Weights of a small sound classifier: muon at rate 0.022.
Rows from block 2 of a small sound classifier, named by matrix and row number. Each number is 500 + 50 x the weight over its row's rms, rounded and kept within 0 to 999. All counts start at 0. Numbers have three digits each. After the name is the row's rms in percent of the matrix's.
Before each channel's rows are labels from the 100 clips, of 14976, where the channel reaches its highest value: "loudest" is the band of the loudest frequency at the time of the peak. Only what is clearly more common there than usual is listed. The data: single notes of musical instruments (NSynth).
# conv: width-3 conv, dilation 2 (model.blocks.2.conv.weight, 320x320x3, each kernel summed), inputs 80-159

loudest: 250 to 500 Hz
conv.66 100:512456474487444499484529515580416600511421467406455532512504528545556516422540440490523487491473562460522436522459513464494420546560424538427404475591453547509508471449524482474583476517466426536523520522460500535539546458544542415461576433

loudest: 250 to 500 Hz
conv.212 099:528528572505527549491560544496533496499519495502471583505506493510497503484442552507530520510464572526556553411486485564361525531482592523503562502532491526528442478467551439569474492546494531472540544562486458497549490451520468471550471556

loudest: 4000 to 8000 Hz; 1000 to 2000 Hz
conv.170 101:503446485466507525565578545517501493526543614432480522564490503552529490455507498561448469471561535404482533631434493442520534536539526486458512458508412436527597506463534498514505516461519435575477511459446480523522517512560492560492611378

loudest: 2000 to 4000 Hz
conv.112 099:528543445524511428506430561574486584540438523495575424334627565516502468535442515455503525487516522456533580540451527415473415458501521497443486477499477490513406427433456531549493612555524491470566521606601532473467532590469529480508454525

loudest: 2000 to 4000 Hz
conv.297 103:575508471543379509496582549479568508515624472527488503518485459479511564564551592502421527528489414425427477454544511459496597508441573511522472499480486560474459511563530557526487458504499481422548555445454581539522521502436475437523488424

loudest: 2000 to 4000 Hz
conv.60 101:574521541538498505478599513633444363512472484539515417413547514458406490495432493495464446526532509477585475513509496547577493514520438562527532516465525461563515554527487480569526655488491518477630592437554566604420475482518522503429501519

loudest: 500 to 1000 Hz
conv.289 098:510474505413544540448520539411386449523475540439533564487439487503448609536541515561451559495447466416419561356511496540547487467373549505433548466503475565445501480499541505505541508582509483552501506443505558510485464435554580515550350494

loudest: 2000 to 4000 Hz
conv.77 093:471477644486450498478499443536549506428443510468422464493434383517495481448493431575396502420501541623510491509428448602494534475530470478501446514528534448572504503513528457418483589537554548447527486550480415504526383474528526486416462480

loudest: 2000 to 4000 Hz
conv.262 099:484557544497405563482472439402519428469455549518417489484484482459511519528507528432512495495435526545499538571518512490601327558500417423524507525519544620536440508435492408521458579633607567450456508500551458503480481452529422477417451499

loudest: 250 to 500 Hz
conv.94 109:478537560534490526469585471481509543529552464470489509534454456525595513497535522447481490485473425433532435564543451524458443537483436467511589459479588493508489492409558570500466487541460479439506513578524564535572482538510576434434528479

loudest: 250 to 500 Hz
conv.160 096:554507519499452451529558430536467539462477459553428545489437497523397566548420615402503478523496538513475581511483535562590449563486466590538561501615564541530496521486523540452488511530465446549508517462540535540528499509433471622496599455

loudest: 2000 to 4000 Hz
conv.34 108:495561448427542402473476341566448539514465505569355538469479520474527459511524500518550433410467482548518505457463427537545614464511504413591546585486568481530515516511623521434443556529514428507539462514428465460418466551467557564632574492

loudest: 2000 to 4000 Hz; 1000 to 2000 Hz
conv.85 097:564521523492533569514552547549452501502464563515403462510551550420479457453508562502459489449460507370342521516450504551440550525467472425403549562552592560500527485537537537608602563614512536552533556546456460442480497530564458510541546564

loudest: 2000 to 4000 Hz; 1000 to 2000 Hz
conv.205 103:459441558535449423503562566556416547549562502499479507585587553493462472467457619537486473500552463553512441471575413544417571516471584498484527434476499426529443444514422590433497508417554529502490403509533394491489553530536572387497501501

loudest: 2000 to 4000 Hz; 1000 to 2000 Hz
conv.276 105:481606478508461537539503537521437484550544508574459498463473500440535514524557581537518540494460492531504505440573536469521513558448418449532525533515508434513437524426488482639489576420448570560484535567504538544519551472501497477439525485

loudest: 250 to 500 Hz
conv.119 106:480604466529447514460570502496492432486508528571482565450526530542497517476521429551516458521465611457462579538548586511604533494489496556468413457551497567532533490562487497411539506467539532492482408542522549472456502489515494468466527540

loudest: 2000 to 4000 Hz; 1000 to 2000 Hz
conv.126 108:406610588484437517425549595472548504494516533488515474532491547528592439423513515444465449465514499502505603449551516467498390530567484515526463528606442554510530469471447458540523454555522519480526443498535545586477542516489450544475445512

loudest: 2000 to 4000 Hz; 1000 to 2000 Hz
conv.89 099:507458417510529415474472549491463337547461459536495554500485422503518543468448563472474498480466579508427479446442514455596505460548473579530444557528513480539443487574507439597545476514465511575509439485438464495497497485524588495485578508

loudest: 500 to 1000 Hz; 1000 to 2000 Hz
conv.197 104:450478518571413523450489546446490431517461505430540532509503481435531583440489535559511433529483519532486520502650464515558489471447547613469560501457438475594467476442466465536432468545443618486477508517514481534520533516423462452510489490

loudest: 500 to 1000 Hz
conv.8 094:576540577434522507489505463413588485440456495420551534416499534422415467473401491569542481480496522563432511533472510618572429552554516486570505565505568432442472453569577540476478503531454396584503552580514527515497487492476506488463476518

loudest: 250 to 500 Hz
conv.11 092:544506453479513423482481475554527545397506470499457522517464416508530433484553520562523443502604432606596509396480449414560529460457553485465488541550422463402402499545493497413427443567434477338496496456501457570567432505518525483503483494

loudest: 2000 to 4000 Hz
conv.200 090:553428452511516458425458456517471554561559552435423484439524482465580526469554474524555480535494405513572496391490465507536542459465444580432474635479525470521499472462474504558442462462513484519521568613435563477526552597558491495476558576

loudest: 500 to 1000 Hz
conv.207 111:469488500602554548513495556550522519518467380486551460466502499553587523516522469434525517531465499552591554471501543477490568486471485513441432451440589457422556497461506533504504526454519497549453522412512357502527542472509460424475425508

loudest: 500 to 1000 Hz; 1000 to 2000 Hz
conv.201 103:494555387511496459470561514481478505535523539461523530495544604574492576570474506373632506524467541497540524463546410542460441497523502508465409554463506618466473490387478533469408529545505509456508593534536478513501422526462516412486490445

loudest: 250 to 500 Hz
conv.47 102:471421608446501457503545506474474374517534546574499430464526553517585577519476518547501522423463453495536572551433407560538581547555488484444520453541595444471545525499532536456515463539471442476460381596509480531515484485537440507469512532

loudest: 4000 to 8000 Hz; 2000 to 4000 Hz
conv.163 107:528494558564565424485601482451534535480528577579475508496490469447537444409510450483448504446516499546483488488444400420505477524513500506509476587435520547499524520491444495578480561448521525494600566521509537485467533447494547550484483505

loudest: 250 to 500 Hz
conv.162 099:506514521557577491473492528472542544429508483478504583440579576450457520491548527485540440598513511467578566534534544466528531475506545429444476524442483496401514455552496463488565471618428512534494470548500471501426533582431502489500508610

loudest: 250 to 500 Hz; 2000 to 4000 Hz
conv.253 100:543454603537518459494457549449482531492538467438433408504571521546493498398502489503533491573538494454430541526475460454509468496461558534484574460641591519485439535431519522430499425546511467459564621443559505506537530507535523536483430413

loudest: 2000 to 4000 Hz
conv.18 106:491465601530568441384587517385502498513495444493510467548550427514552470500488518429530436546417596458558522477558537579527561560503466506524494528471552572519485532490490484458560452621546602488478528425526483436563517479380514423558521478

loudest: 2000 to 4000 Hz
conv.107 093:541556514514386439504476429526471571498468484502585376508534532498498518405565487440431513549589434487458506442471489502552461553561534414476402530467509525482424571492416525493482519512474514530622561603439511555449546542412517463476515512

loudest: 4000 to 8000 Hz; 2000 to 4000 Hz
conv.139 092:507494564411616504535490501398517529509501529378583533430510472452505454545504451445522495512494516390502529523458386487443509499485509539524479466461574452483462519370494468513434458509486499471453522523518419417459468534517526469518524482

loudest: 250 to 500 Hz
conv.168 103:465496412498393412486569559521377366478422447538467484493535505492466423550469500518488494512466444466575498549454482566537441470468503521493572462469509473509609497490606540379529601519479491439514472494497520531475539435528547487533482420

loudest: 250 to 500 Hz
conv.293 104:471407454437561528479463432531474483460536567481416538419465456478526413562423543502476485551569421565473510513503488525530511472533478460491639481443470549548540562549475518492501547575532495412529550458433562598510574561456529539415535539

loudest: 2000 to 4000 Hz
conv.270 097:516495537542470476565496501484499568561548543429488558484516452478516497507585557505528517457581457568508515488475520511547473564531437570467591521436505500511557448467481533543542501578582463547538534496507515549498518520470529440451546564

loudest: 2000 to 4000 Hz; 1000 to 2000 Hz
conv.108 099:474441393537486555492546477548454474496507497554578418425577457531595497503504447414513546528358497534468548523511527514587493410447512498595491537497497468542529510477492526483454543574463501655458570561447564545496529510479511478497512543

loudest: 250 to 500 Hz; 2000 to 4000 Hz
conv.96 105:514489548468567472400509535443469490536455481472578473442549554471449536448428530544499511467530478493523517422508445518556541505516481414570477453510537435528546467524571591458504555514597435428507550537470484487535602481491480484478586527

loudest: 500 to 1000 Hz
conv.142 095:489477674504504479497535567507513533546533452514601506502468590467568487501470543491514505504559587524486507477561501510470514449582524494465487414525456534538450580472427390486547476532551519521524512555377404630527478432474407436453476497

loudest: 250 to 500 Hz; 1000 to 2000 Hz
conv.302 103:556495501467560468575490460535525561496536482483449555442475425422503521587490579564581533589534532429487489523456453447507440447541545483494492519542425583460444601514488509472566443588528525505516453485477496553502554505440587489531492534

loudest: 2000 to 4000 Hz
conv.70 095:566496571513440485452491469509521439482438550521467409426471479527477465520497541600472496510517497598571573461480486486545509439562467523577388557518526557483501511603503443457476562435553467458541445519444499493472478550489481440492514414

loudest: 250 to 500 Hz
conv.183 106:446525661469422521530564494541501480498499517496509540465422456454429512441552487464492473454527488424523441427559540505616533499473517538481460518494460475546483548527446524502465487552486492577432492499443510526590507530453444550491484502

loudest: 2000 to 4000 Hz
conv.148 105:480466552427390533555601423536472511486516517493520546407481453525431439484532368466541503476425450420426532521493571467455482509486447489525501475537501450578440467475516527526454430455474435549453561485493473568471457541608511331417515503

loudest: 500 to 1000 Hz
conv.236 093:513459486500510533550505547429512526524517467546487436503481488518506518558543536489458471479625497505499575517453546507544512563535503544516504395548514463414483485467481514475492591491532431460585448487502470510424502521467497518587524464

loudest: 250 to 500 Hz
conv.308 106:485487500548498540516561498556510493440436585440515542638492497488484493452528501558446490477484528487506462431538489609552432552522534523489525527573586615367511521554501501499474520415512444535541473517452487499563424425478609521421599517

loudest: 500 to 1000 Hz
conv.110 095:447550545544400537502464422582460514576467465527503482427566378490489461523567488490576460530549489532448469413427549446518514467535430502567593567569541442633498402591447489507480529559536548487486457515511483545508525502499390547526467502

loudest: 2000 to 4000 Hz
conv.317 109:512599461492481497441472478512539596439536498441494422521495413398564490576558502468487506427532513501507479389443555449459564561484467452519450537495472439549524349523464493453461511554455582480571459510517511504519484485484392551395569519

loudest: 250 to 500 Hz; 500 to 1000 Hz
conv.250 106:549481551479522475480502553564461512422435498507508493487440472464444646465525491523513505457528476541547445434522506440557543530506540551458480535435571543476539508422424565537559422521515581602453593567527487501507538470564492555506503585

loudest: 250 to 500 Hz; 500 to 1000 Hz
conv.215 104:458502535525564557504430454522500461524474517426543392443522525546519451478544521520578466399474459428441406541442527433507516431533527470461458492492462492569521523459543453468521471571437557577499548477491555491484461434543541441432463519

loudest: 250 to 500 Hz
conv.274 114:591429431482385556428512477510493533579511541485474560459426446483504505437494552508577440581552510602452481406349439522470478445493431523518490456482556468423464499546433550465446468552527503524521510443513469525502415532501477422469499518

loudest: 2000 to 4000 Hz
conv.155 104:470569507549473471545645352557425580491584511607416505480485536484517502541464512552538553504479547495520486487533524462483496518485427499510548423524520520458504458485575480497511579549579476368497481470413458533462532477440557484533437584

loudest: 1000 to 2000 Hz
conv.137 097:532585509537416435546513512566431423478556476613597498561555524485600440563461498466538506574514472501561515494498480510518431464484516509571496456494511522539445407509438440492522496402586516511474559482491528497517479562399459522516490624

loudest: 2000 to 4000 Hz
conv.73 105:459509453564444608545535484557432477577479445523530457460413560456463497510520497523493487529410380609529458502557501503590484447517543400425523520460515529524522411503453525436500543513494490417464492501520527513532521520493549515564539522

loudest: 4000 to 8000 Hz; 2000 to 4000 Hz
conv.164 098:583479512365461505514463474496479487569541578547456542496484553472584432518537533501509521550558537514509470549581544596494491494579522531516465508453563479433528415588488474445430541475463516553486479629614458521486548492524475477471550479

loudest: 500 to 1000 Hz
conv.111 102:538513503503370448538499497487523519515449429477637519542536516504461528518495517528485537518515464496567489456556454489529518541498466579410520573515514420411467387484558456468474486497546456527471466488394464624487537559457567540510559442

loudest: 250 to 500 Hz; 500 to 1000 Hz
conv.239 110:427569475451505504488616557452568448448486516361552467513524493493385559452491548493421505503522477503479512481447506502522494411570458580454561497501531575464545515482526418535513478406489532454502440453465482555514480529500554406455494511

loudest: 250 to 500 Hz; 500 to 1000 Hz
conv.202 108:550561519549422537432560475598445580450439530476511564465465480535464492485602518501462529506466574499527470601505492553413485525537432542492512503519530495520378467434511470479575440582456427552537422552493471476548469478493524487492488472

loudest: 1000 to 2000 Hz; 2000 to 4000 Hz
conv.41 106:571446519525513454537610505605405457413460606536524545483642401453548520526439549459536545505611511487503511472520536543499615471462515442413490566494544489524468474575514514542485490556442596455430464459467557487519571391488532531511469518

loudest: 500 to 1000 Hz
conv.146 104:528537548522499499482465617445457599475479566524457475530520507606484525430489562489631519556514519534551510488609482492481508496440557542612577478497513442498472468521548486502584537489482524508491530557508450459486531464433483499488540553

loudest: 2000 to 4000 Hz; 4000 to 8000 Hz
conv.255 098:535486583528486528487541474570563482558627463487552470544486463526501481470436441552450545480475468613476529456470483505538596489544434490473409502481502460507562524581464438553589510382420463482558486599528370498512471470393510459510489447

loudest: 2000 to 4000 Hz
conv.319 103:525463448536507509506442576488530523500576447442529401493466553521487477513485596576511410543431479485450533510590546446498509470521536474427406492569510498390490531462483564505498489510512498459505501513517483549460559516549478482429566480

loudest: 250 to 500 Hz
conv.15 102:575545546598495384477427445511460524467509611461511530470536420515481485472474481486467442480541556429550520515445412521509520498499552532442505519465608558575577504494491530490564459483502568535369494485464418519598477376523515493566606474

loudest: 250 to 500 Hz
conv.246 109:489427502402461536526489477537549536542476388509522487526496530551486543552463526490521379541527559464485458469416456495537547529471522497533581543385511506469472466477548569505575508462444407467547506567610434493557554494542450532464531452

loudest: 500 to 1000 Hz; 2000 to 4000 Hz
conv.128 104:523541363495598516500526549411472479491498443413612439468460469457530604434600426515596551550432510462547454551513609486533580488484503478432503537486432503523507515462466465478533569584484473494575524546507474418472512523534453548398474440

loudest: 2000 to 4000 Hz
conv.307 100:446440476542489513523497473521399515482554487391517583547519575455632480482504519529517446463566574564508471496517528493505497331529495512481497478559429456413545495507456471473510522542518470532518511537506483502517414570486598537497489514

loudest: 500 to 1000 Hz; 2000 to 4000 Hz
conv.213 106:495560564527434526508525504559470532496513607523483511535419524451456449519465526487469472402589548540503446563542578607492468526535612437588455497518518522476498537519528551508416458483618485432512413476474466528499513519629444592528539399

loudest: 2000 to 4000 Hz
conv.174 090:467474403483500427560486502475552499483512469610488516481484507461452480561604540396495477540528477454561511506402477463481557539562489448481405473489417483475525444505491475427479472484541485598501544511510437468454531430475450508454489470

loudest: 250 to 500 Hz; 500 to 1000 Hz
conv.259 103:501526522497499504493562603568523402535573570586530469457479494467511459483534480450431515478456484553492468524524575597482593536421566471480511494487508484524535556489517618533372448521510551462491422508567559512525462482427445559554541488

loudest: 2000 to 4000 Hz
conv.27 099:522638519536510488439469473392397477490519435522437486516508532529538435543589444626435435491586425485478427536486509469494517556463475497502475558476506516557407559445504485498355549487525448454500549512585471523513450461428458533486482543

loudest: 2000 to 4000 Hz; 1000 to 2000 Hz
conv.224 101:495487462551578587458592444479542543513466474573464488582427414503411491491436494479591467490488507647522481471476546414558583453525552467499591523559510494468458516397439508453554533488512567464470506534505539536556492523504430593547483567

loudest: 250 to 500 Hz
conv.222 106:460442529454558520486605439480494478486469414542463499381524474527603544506599548604544572523468495518460500534496510515600521510459502591523433438425461485468510574543592470566444537512423576525426443414488568498449513456473507456459489535

loudest: 250 to 500 Hz
conv.311 106:404499450536524516444489437415424381552484551532497576495447543551554486468497466479526431569515484515526396436538419478436471425547595499451572495507449536500523525496485460425645513504479449427617537520455474477468518540472522537512542514

loudest: 4000 to 8000 Hz; 2000 to 4000 Hz
conv.261 101:453475468410481542515472435537492514547553505458484450520485481459530481434508519446544558445419454464497501461516452585586568500493435491507547566540429488525510410521592444594467492494616450501429374512478481474547500501523538579558474479

loudest: 2000 to 4000 Hz
conv.147 102:540534447420334519397444512426531445509512563500706441483525470568471467534506492528593435512435574529539487464450430518532484496453462470530476524381453515504428563542417518474592494407587425527477528502508503457505563474470457541523459461

loudest: 500 to 1000 Hz
conv.165 098:546456542481466493556503533576559500513495397457478474487590488541541446459466544508511596513443592482495447513457520570552521426465503562489493541575445499481520605370542527450552436486541523552521492520461509507556573478574493503506442442

loudest: 1000 to 2000 Hz
conv.204 094:537561499535496508480500496414461547527472496563515573432548534525458465536509573504524515429516543576563535496450520474469630573447478524461509517415519504542502499537497497555492459500523462454448556381568503545480508549465499543497432501

loudest: 2000 to 4000 Hz; 1000 to 2000 Hz
conv.214 099:458565491443522498461412479432517477450436575384514428503505496532480519506428498575584413559516589421506490500485477465436521479593504509518494386413419428516493428501477474504468477554563449498509535495484497510550480417475565423430507424

loudest: 500 to 1000 Hz
conv.264 105:532389499470476521526462509432511471562521448550393485535502486455520511468529474511541532461561474507467423593447525557558544518419490553502606576512580486417506442563468520572542500456458432590546408605515437446573553573466503523543522560

loudest: 500 to 1000 Hz; 1000 to 2000 Hz
conv.120 104:527427442438413548512590544434501439491462454634532527461464505468544555591515537519607560478450505521568418473522511505445609518449522508449498511502441509525548417469459521419494478524561588573424533478491542435565518598533584531541510475

loudest: 500 to 1000 Hz
conv.225 100:508504494526453526565474568489454386525458406544487470418505444527594512515527474537548456498424517391480499519558589432568627384520535507489528514503513551540511541601446446494518426387486415544459566569423438529525521433465537523606632514

loudest: 250 to 500 Hz
conv.23 101:545407527466538470504541568501464386464460474461477513490543468459527507456468478442480470537456507489437479547527451512486556486463470547606455520499482493562461496431425547452465499399387616551541432581593562508545483504525475569465539498

loudest: 2000 to 4000 Hz; 1000 to 2000 Hz
conv.243 106:553412573494446688555585492492478518493566437517452503519543432467462462547472462524521533491500529423501611505535480454505409439545531452517412531464501442549445464424459546475485493502588566409548441436575515513476557467523498489483455431

loudest: 250 to 500 Hz
conv.260 108:513472505379490508422496459456517529486465473517472498509586564503421453626555484457466463419442550523480478441534449535460473473418430532594579529458491447441568435550528490608482558414561514455520561546474471347500517430475510472448511521

loudest: 4000 to 8000 Hz
conv.78 101:406593508495578559548515484495497462453494496450562478603394477619478478540468481541505415527527440472475382596491556518469406409554568564532518469504517592519429589485477493462480507491494473536546473462552524554492582482517475482433477425

loudest: 250 to 500 Hz; 500 to 1000 Hz
conv.316 098:573522586505443540579533555552379532511486431494595432550447521562503579512557492455568526504554555471520573467533519508517532488570532547537485425489418490549543490501541524411571422447436516579499416513415520476507552580420480488535490453

loudest: 250 to 500 Hz
conv.1 094:517454437456471493523523515489483472504504533590425455525464444481510467512479468535428560480471460459597562541561523579441515464415487446483468511476423533461479449560572357516448393496582486407466517484455472455411443469463533534442524471

loudest: 250 to 500 Hz; 500 to 1000 Hz
conv.229 095:485575524483561499485470567574547574386434456618453561569517523424523452484508477454580497522522452419550430517530469597573400444498513464490453486550443535505470466549496554464415448458525472500482413433628517475486518510533546517613483586

loudest: 250 to 500 Hz
conv.59 108:508476436506433484473516460477485505468469484457435488454449559460478525474585482473543616548523565575450403556523477516493463400478560508349452502585465512500557434470513510416441489538529558517514410553464450474481457501491541422464561507

loudest: 2000 to 4000 Hz
conv.135 110:493460515455477495556498540514520521540543547494543524493517501503428466421503363528473440473519488569469542471446454503563524491506477483504480452561503459526518527532419448493521588530534522471563523495459380459476492488474490552439502526

loudest: 2000 to 4000 Hz; 1000 to 2000 Hz
conv.256 097:505532483647408522468513466584512500528463480455476538524531466508492492517528440454509476420477491491508564494528490487576504361563489536522496490527580505526489435453532480520601437521417584522485465540569473522661469547447457624464580580

loudest: 2000 to 4000 Hz
conv.138 087:549476403504445590464409549537521454518455552364578530553556550552454456515583487541517493497486508523479528456438460502502536560543517489551439492527370484505489405461580551436509464409451439553386551380519499416446587491479495537497491474

loudest: 250 to 500 Hz
conv.258 093:524565412521509553540427432538554511403463469486504542520574475469494482421479563545527450520531444433433521452495445441460520517395548451555473549593461395482470516542572549474523478447428512493507465584491381481465548483519553439564548426

loudest: 2000 to 4000 Hz; 4000 to 8000 Hz
conv.268 107:449476503565605474558562405472523420418487529535500472574489550405420523480508525552499494511469529470479506468478524522374478529466437404546496604563598537527430428590495485496545414481489485562579479489485520488515429487467569490471523459

loudest: 2000 to 4000 Hz
conv.153 108:532524583512464520513553468596409539466512606633525501552436526523505535508512486518513433519502489471499468438532387480480471556445500514453511523513488480536539485501525502538432437530479481569522547550467519462505504530553505547535471436

loudest: 250 to 500 Hz; 500 to 1000 Hz
conv.117 106:591521515427486556562513513533534411555468557557516520543409361530537508520400521436557560513536391501477516471432581447492475417464561559488606588579525509590434528573471449504484497449525514470528638472496434473440461451438480591432485456

loudest: 250 to 500 Hz
conv.63 100:554424461518504525565505538565467544504497455514498490550493520499439501515455566410514519459506454451496383472447487522485421563552481504522492544493470449533560511446466491553484413567560423501533436513543458530567469574555527477574468536

loudest: 250 to 500 Hz
conv.20 098:531501453530507572475514462601541474548425483479483527483475462516531490549435460476451523544690503434446416476556556570475411435569482438506411478549564592516475499600549459535486579541506533517384477540522475457486551455537567515434511467

loudest: 2000 to 4000 Hz
conv.315 103:537519599431494469442530525446445463481487542462504502513540376525437575489560451478504517503502532576488541504418518582473491561532466460483525514561576514451526474476465548512409527525453542511454468559500515396538384507411537475515555370

loudest: 250 to 500 Hz
conv.251 104:446403537507572535468529431445472581494461510544539386503458532425390405564474526465500459559448538471519523404571432437496461531476504427543512514551494512478460552536445464552526540530587478483475548445427596571519544510503415573423496527

loudest: 2000 to 4000 Hz
conv.136 101:507460454457474492506488528559541509548564492443561455551426530615469492541618553575439520490588445453459536554417474481475565509492458502498451462525499458455486489498524485436495529508427552453518546567500583453521500554476560481495475512

loudest: 250 to 500 Hz
conv.43 095:513505501568553453567492481601525518517381517607556471457442547488468481501470552474453467496498518470510465478507450518497497551502453533510474485541440443608516572583466469529435501538493557454500417475516466559448456464322420553481527502

loudest: 250 to 500 Hz
conv.216 090:448443540513453533464516488541441661436525402463587478512486453499406511431516528504474548502565535415482514491500503484544531502495521448451531571390508479534553564543520458414556517512536518634522513487470432477542577463561446527525610460

loudest: 500 to 1000 Hz
conv.196 112:524426483541472517512487502477435415481479562492477653507580531509489497465472392516418484497517453481566490473485629559464487536570460504462385507515496494568473521651489520525535539501516478459543449506481505490519469479532419549519494412

loudest: 2000 to 4000 Hz
conv.265 106:414508518446489468494492558516534444512493461515458495475473546444547425520508581551492410582464423576491419523520523476487528430518538523546479568480481471494505532473484592443508513442469563496513472593586529504466511481504491406460506444