{"model": "sound classifier", "train_examples": 184686, "gain_aug_db": 6, "input": "log_mel", "arch": "tdnn", "norm": "batchnorm", "activation": "relu", "widths": [320], "init": "torch_default", "muon_scale": "original", "momentum": 0.9, "grad_clip": 1.0, "batch_size": 64, "lr_schedule": "step"}
Rows from block 4 of a small sound classifier, named by matrix and row number. Each number is 128 + 32 x the weight over its row's rms, rounded and kept within 0 to 255. All counts start at 0. Numbers have three digits each. After the name is the row's rms in percent of the matrix's.
Before each channel's rows are labels from the 100 clips, of 14976, where the channel reaches its highest value: "loudest" is the band of the loudest frequency at the time of the peak. Only what is clearly more common there than usual is listed. The data: single notes of musical instruments (NSynth). In brackets: how many of the 100, against the usual share in percent.
# conv: width-3 conv, dilation 3 (model.blocks.4.conv.weight, 320x320x3, each kernel summed), inputs 107-213

loudest: 250 to 500 Hz (39 vs 15.3)
conv.205 092:107102142118158104062103118129091147130160185125129124117139171132108170150138137130104144155065186112144162104134206237113122123135120145128109064140097070113096118113195100119150158130213108162136180116146079138147181108057158068087151193106157090122142145148140108124135093142145119123106125166163164085139161114178096

loudest: 1000 to 2000 Hz (37 vs 10.6); 2000 to 4000 Hz (36 vs 8.1)
conv.167 103:171113123144134163100072136112142103100109110168099090088053131113179115127153148091228126033125151106133121184138108172174160183067113134085169177142125145145117139111099119117122159135162092090095137190132063156109088144104164088125078097162049090141104125111110145155144078112186075113134158041190160116079106176102155

loudest: 2000 to 4000 Hz (36 vs 8.1); 4000 to 8000 Hz (33 vs 2.4)
conv.252 100:111078122096180148167236093101157156165172130163129096113064145132145079127108096156113083103132139166052082111130122154059140142113099201129119106118139122148119076115186092079168205150116123149128143086111158161165080176138147141061143081046097067094057159119160145138219149184172065133128137155121085177174119110165120

loudest: 1000 to 2000 Hz (38 vs 10.6); 2000 to 4000 Hz (27 vs 8.1)
conv.61 096:085074151185138153159143111136134149142100162155093117124131178141114126161093147096089116111111139095213146116141111158134136120134102096139092100160135184142117189135075136165104097167169168095129127183126174180113164151093187142119174110131121169132146201190176110141134100135139154162123123126162105131057124151135096

loudest: 250 to 500 Hz (35 vs 15.3); 1000 to 2000 Hz (27 vs 10.6)
conv.187 109:120153189122105119121146098134114123124086117158105146113159136142106091156125107140137121160185126103128148201094121093245055081163127087099042126175112112089107100139097152193120184194125130125107148132113080129147112143081113119136153119120174143148103180124139139122118162163132140134117091108142132111133151103145089

loudest: 2000 to 4000 Hz (29 vs 8.1)
conv.303 101:150135118139152114122105182137205093130147177099129065214113118102118111121182149146159207108084115149108091137174093103150118166120083125053126161101108137106092113088138158175095093115088118128142117086130238141154134136159119163141160107145128114042078147159143077125121114158102125158094160153119112222170133139121128

loudest: 250 to 500 Hz (37 vs 15.3)
conv.41 110:092153130100160117114105133170145111094123138144143109098077131106120069171066138189105093089132099105088128110089106168099113146087119158101131142134060151116098147140155180107137078106109154134045149071081143135126032141110128128127121148127101203127106131135151140168133149129091111161150134106138134121081102136134135

loudest: 2000 to 4000 Hz (38 vs 8.1); 1000 to 2000 Hz (27 vs 10.6)
conv.207 096:149118123110137059145145079140117112114146100138167154189169135146104169118110143115124136182087107115172088149091089164137133129130175106129143142159107122111141101089121165109195139143140202091155125072159139161137180129157126147097096134106085121131150122140091119211116064123165133102199061167143095094147102146130061

loudest: 250 to 500 Hz (39 vs 15.3); 500 to 1000 Hz (30 vs 12.4)
conv.114 103:129144109134205157051131181142160134059146148109166130149133137105147125141092104104116162135079143138144081126184133101094134104102102128156112119178083153137105118091101110116150138103150140078142107177120107097120092129156136162138145122123144133151074119086137124156072099159143113083102188156173120125049169144158049

loudest: 1000 to 2000 Hz (40 vs 10.6)
conv.138 105:098119112162086126127140186132107165140083098115110155143155150078167115148098098170165109123133123081162130133097090145075157077117087078121138053111115122145114167163079159099129124154108109137185080082074131082104124184141139088169110093124157104113115148170109133120088140113161083108158097141086155093143180132143129

loudest: 2000 to 4000 Hz (44 vs 8.1)
conv.9 095:156169154119094123137094139148168149153151117131139137137103163063163086131165140142149102080154207101104143113147116116161138164108104073115132141162179180094090108119186114114155087151091124154127105072139127101140068159165137092129152177138124142103120115135102084139157155155189130132098188136177118130205098124138102

loudest: 1000 to 2000 Hz (29 vs 10.6); 2000 to 4000 Hz (25 vs 8.1)
conv.258 101:126136183132126125105139113132118128168146141078129128149169066102172086193109175146105100131114122095159162095145160099077131115137154121100134080101122152168134148128086095154123101138165039099121079106123072112111122133141068105108080134113061115128152114140164099137147173177088118135172124092119137140109111123107132

loudest: 250 to 500 Hz (65 vs 15.3)
conv.309 111:111115161091131113132096165112102129105077155137110106186128081144155146142139105095119122133125121133123160166124121136143191127116164123139112182106140110199126193095180129124098058117128072139126165160112065143112118111146070100097121147099134126145042144147092073121142128165154104080159141119082142166126132125130047

loudest: 250 to 500 Hz (43 vs 15.3); 2000 to 4000 Hz (25 vs 8.1)
conv.117 099:157133163148111155203125115136187153106205133164093125165071149096105125152087175103098082120134155110088129109084090115096094142125128175181146159119115126070144093094111061124119081116091150088103127104129191082136099095125091199200167093126136099107123093155102056164180171128101097161117087179126107144114128107124163

loudest: 1000 to 2000 Hz (35 vs 10.6); 2000 to 4000 Hz (30 vs 8.1)
conv.231 104:155089096099130162165129058089086085136173169129106135112101157125136068066129107166165092132115136113126162145133063127141170099112119081098135160163162129167087129100114163122110115120138113159168112181120175128084096103129125115118092120161079133131091103166115108113064104066143130143115133094105087144113133108151217

loudest: 1000 to 2000 Hz (34 vs 10.6)
conv.129 103:117123144104116154155132110139085150096121100092102140124157185119122112124142148098105142146083113046179115147169179156125100097159099091182188158128184113151115117122108166102149098134172116129104172129228125143146107079114154135173129128119131136122076127156110150121068079120091062089143143121144101149087130086143135

loudest: 1000 to 2000 Hz (27 vs 10.6)
conv.275 103:096150150159107142087133127120107091147112101143131101106221083145128141165111122113081114144156138214144135136141154133107069127149110153117125064128129175096109138176034191144164154111072123061056114139106147104123152128154074092134108144109073130173133130097123131128164094121081151161081136119118099096164096140123142

loudest: 250 to 500 Hz (34 vs 15.3)
conv.193 091:133175116106168159123175143149180111137157166154112174065086118178144080134155110177124121155129149158115163102130117096124136233117106130097168159106166159082135120157131162066108158189197074169114105148116108123128101142091130091119098139129128085156102166102076150127152110108126183162065202088131181173091120113135113

loudest: 2000 to 4000 Hz (33 vs 8.1)
conv.192 097:116162134125122117119164128160070099101148158154149120134160158130184097129119091130154132135121148153138129176153093150126111043155198150072098121151157131115101148106115119147121157099117147061143195137131156126175167178083124157091116109110067145150118137150177131160117120136189121124144097108159148147127135116137108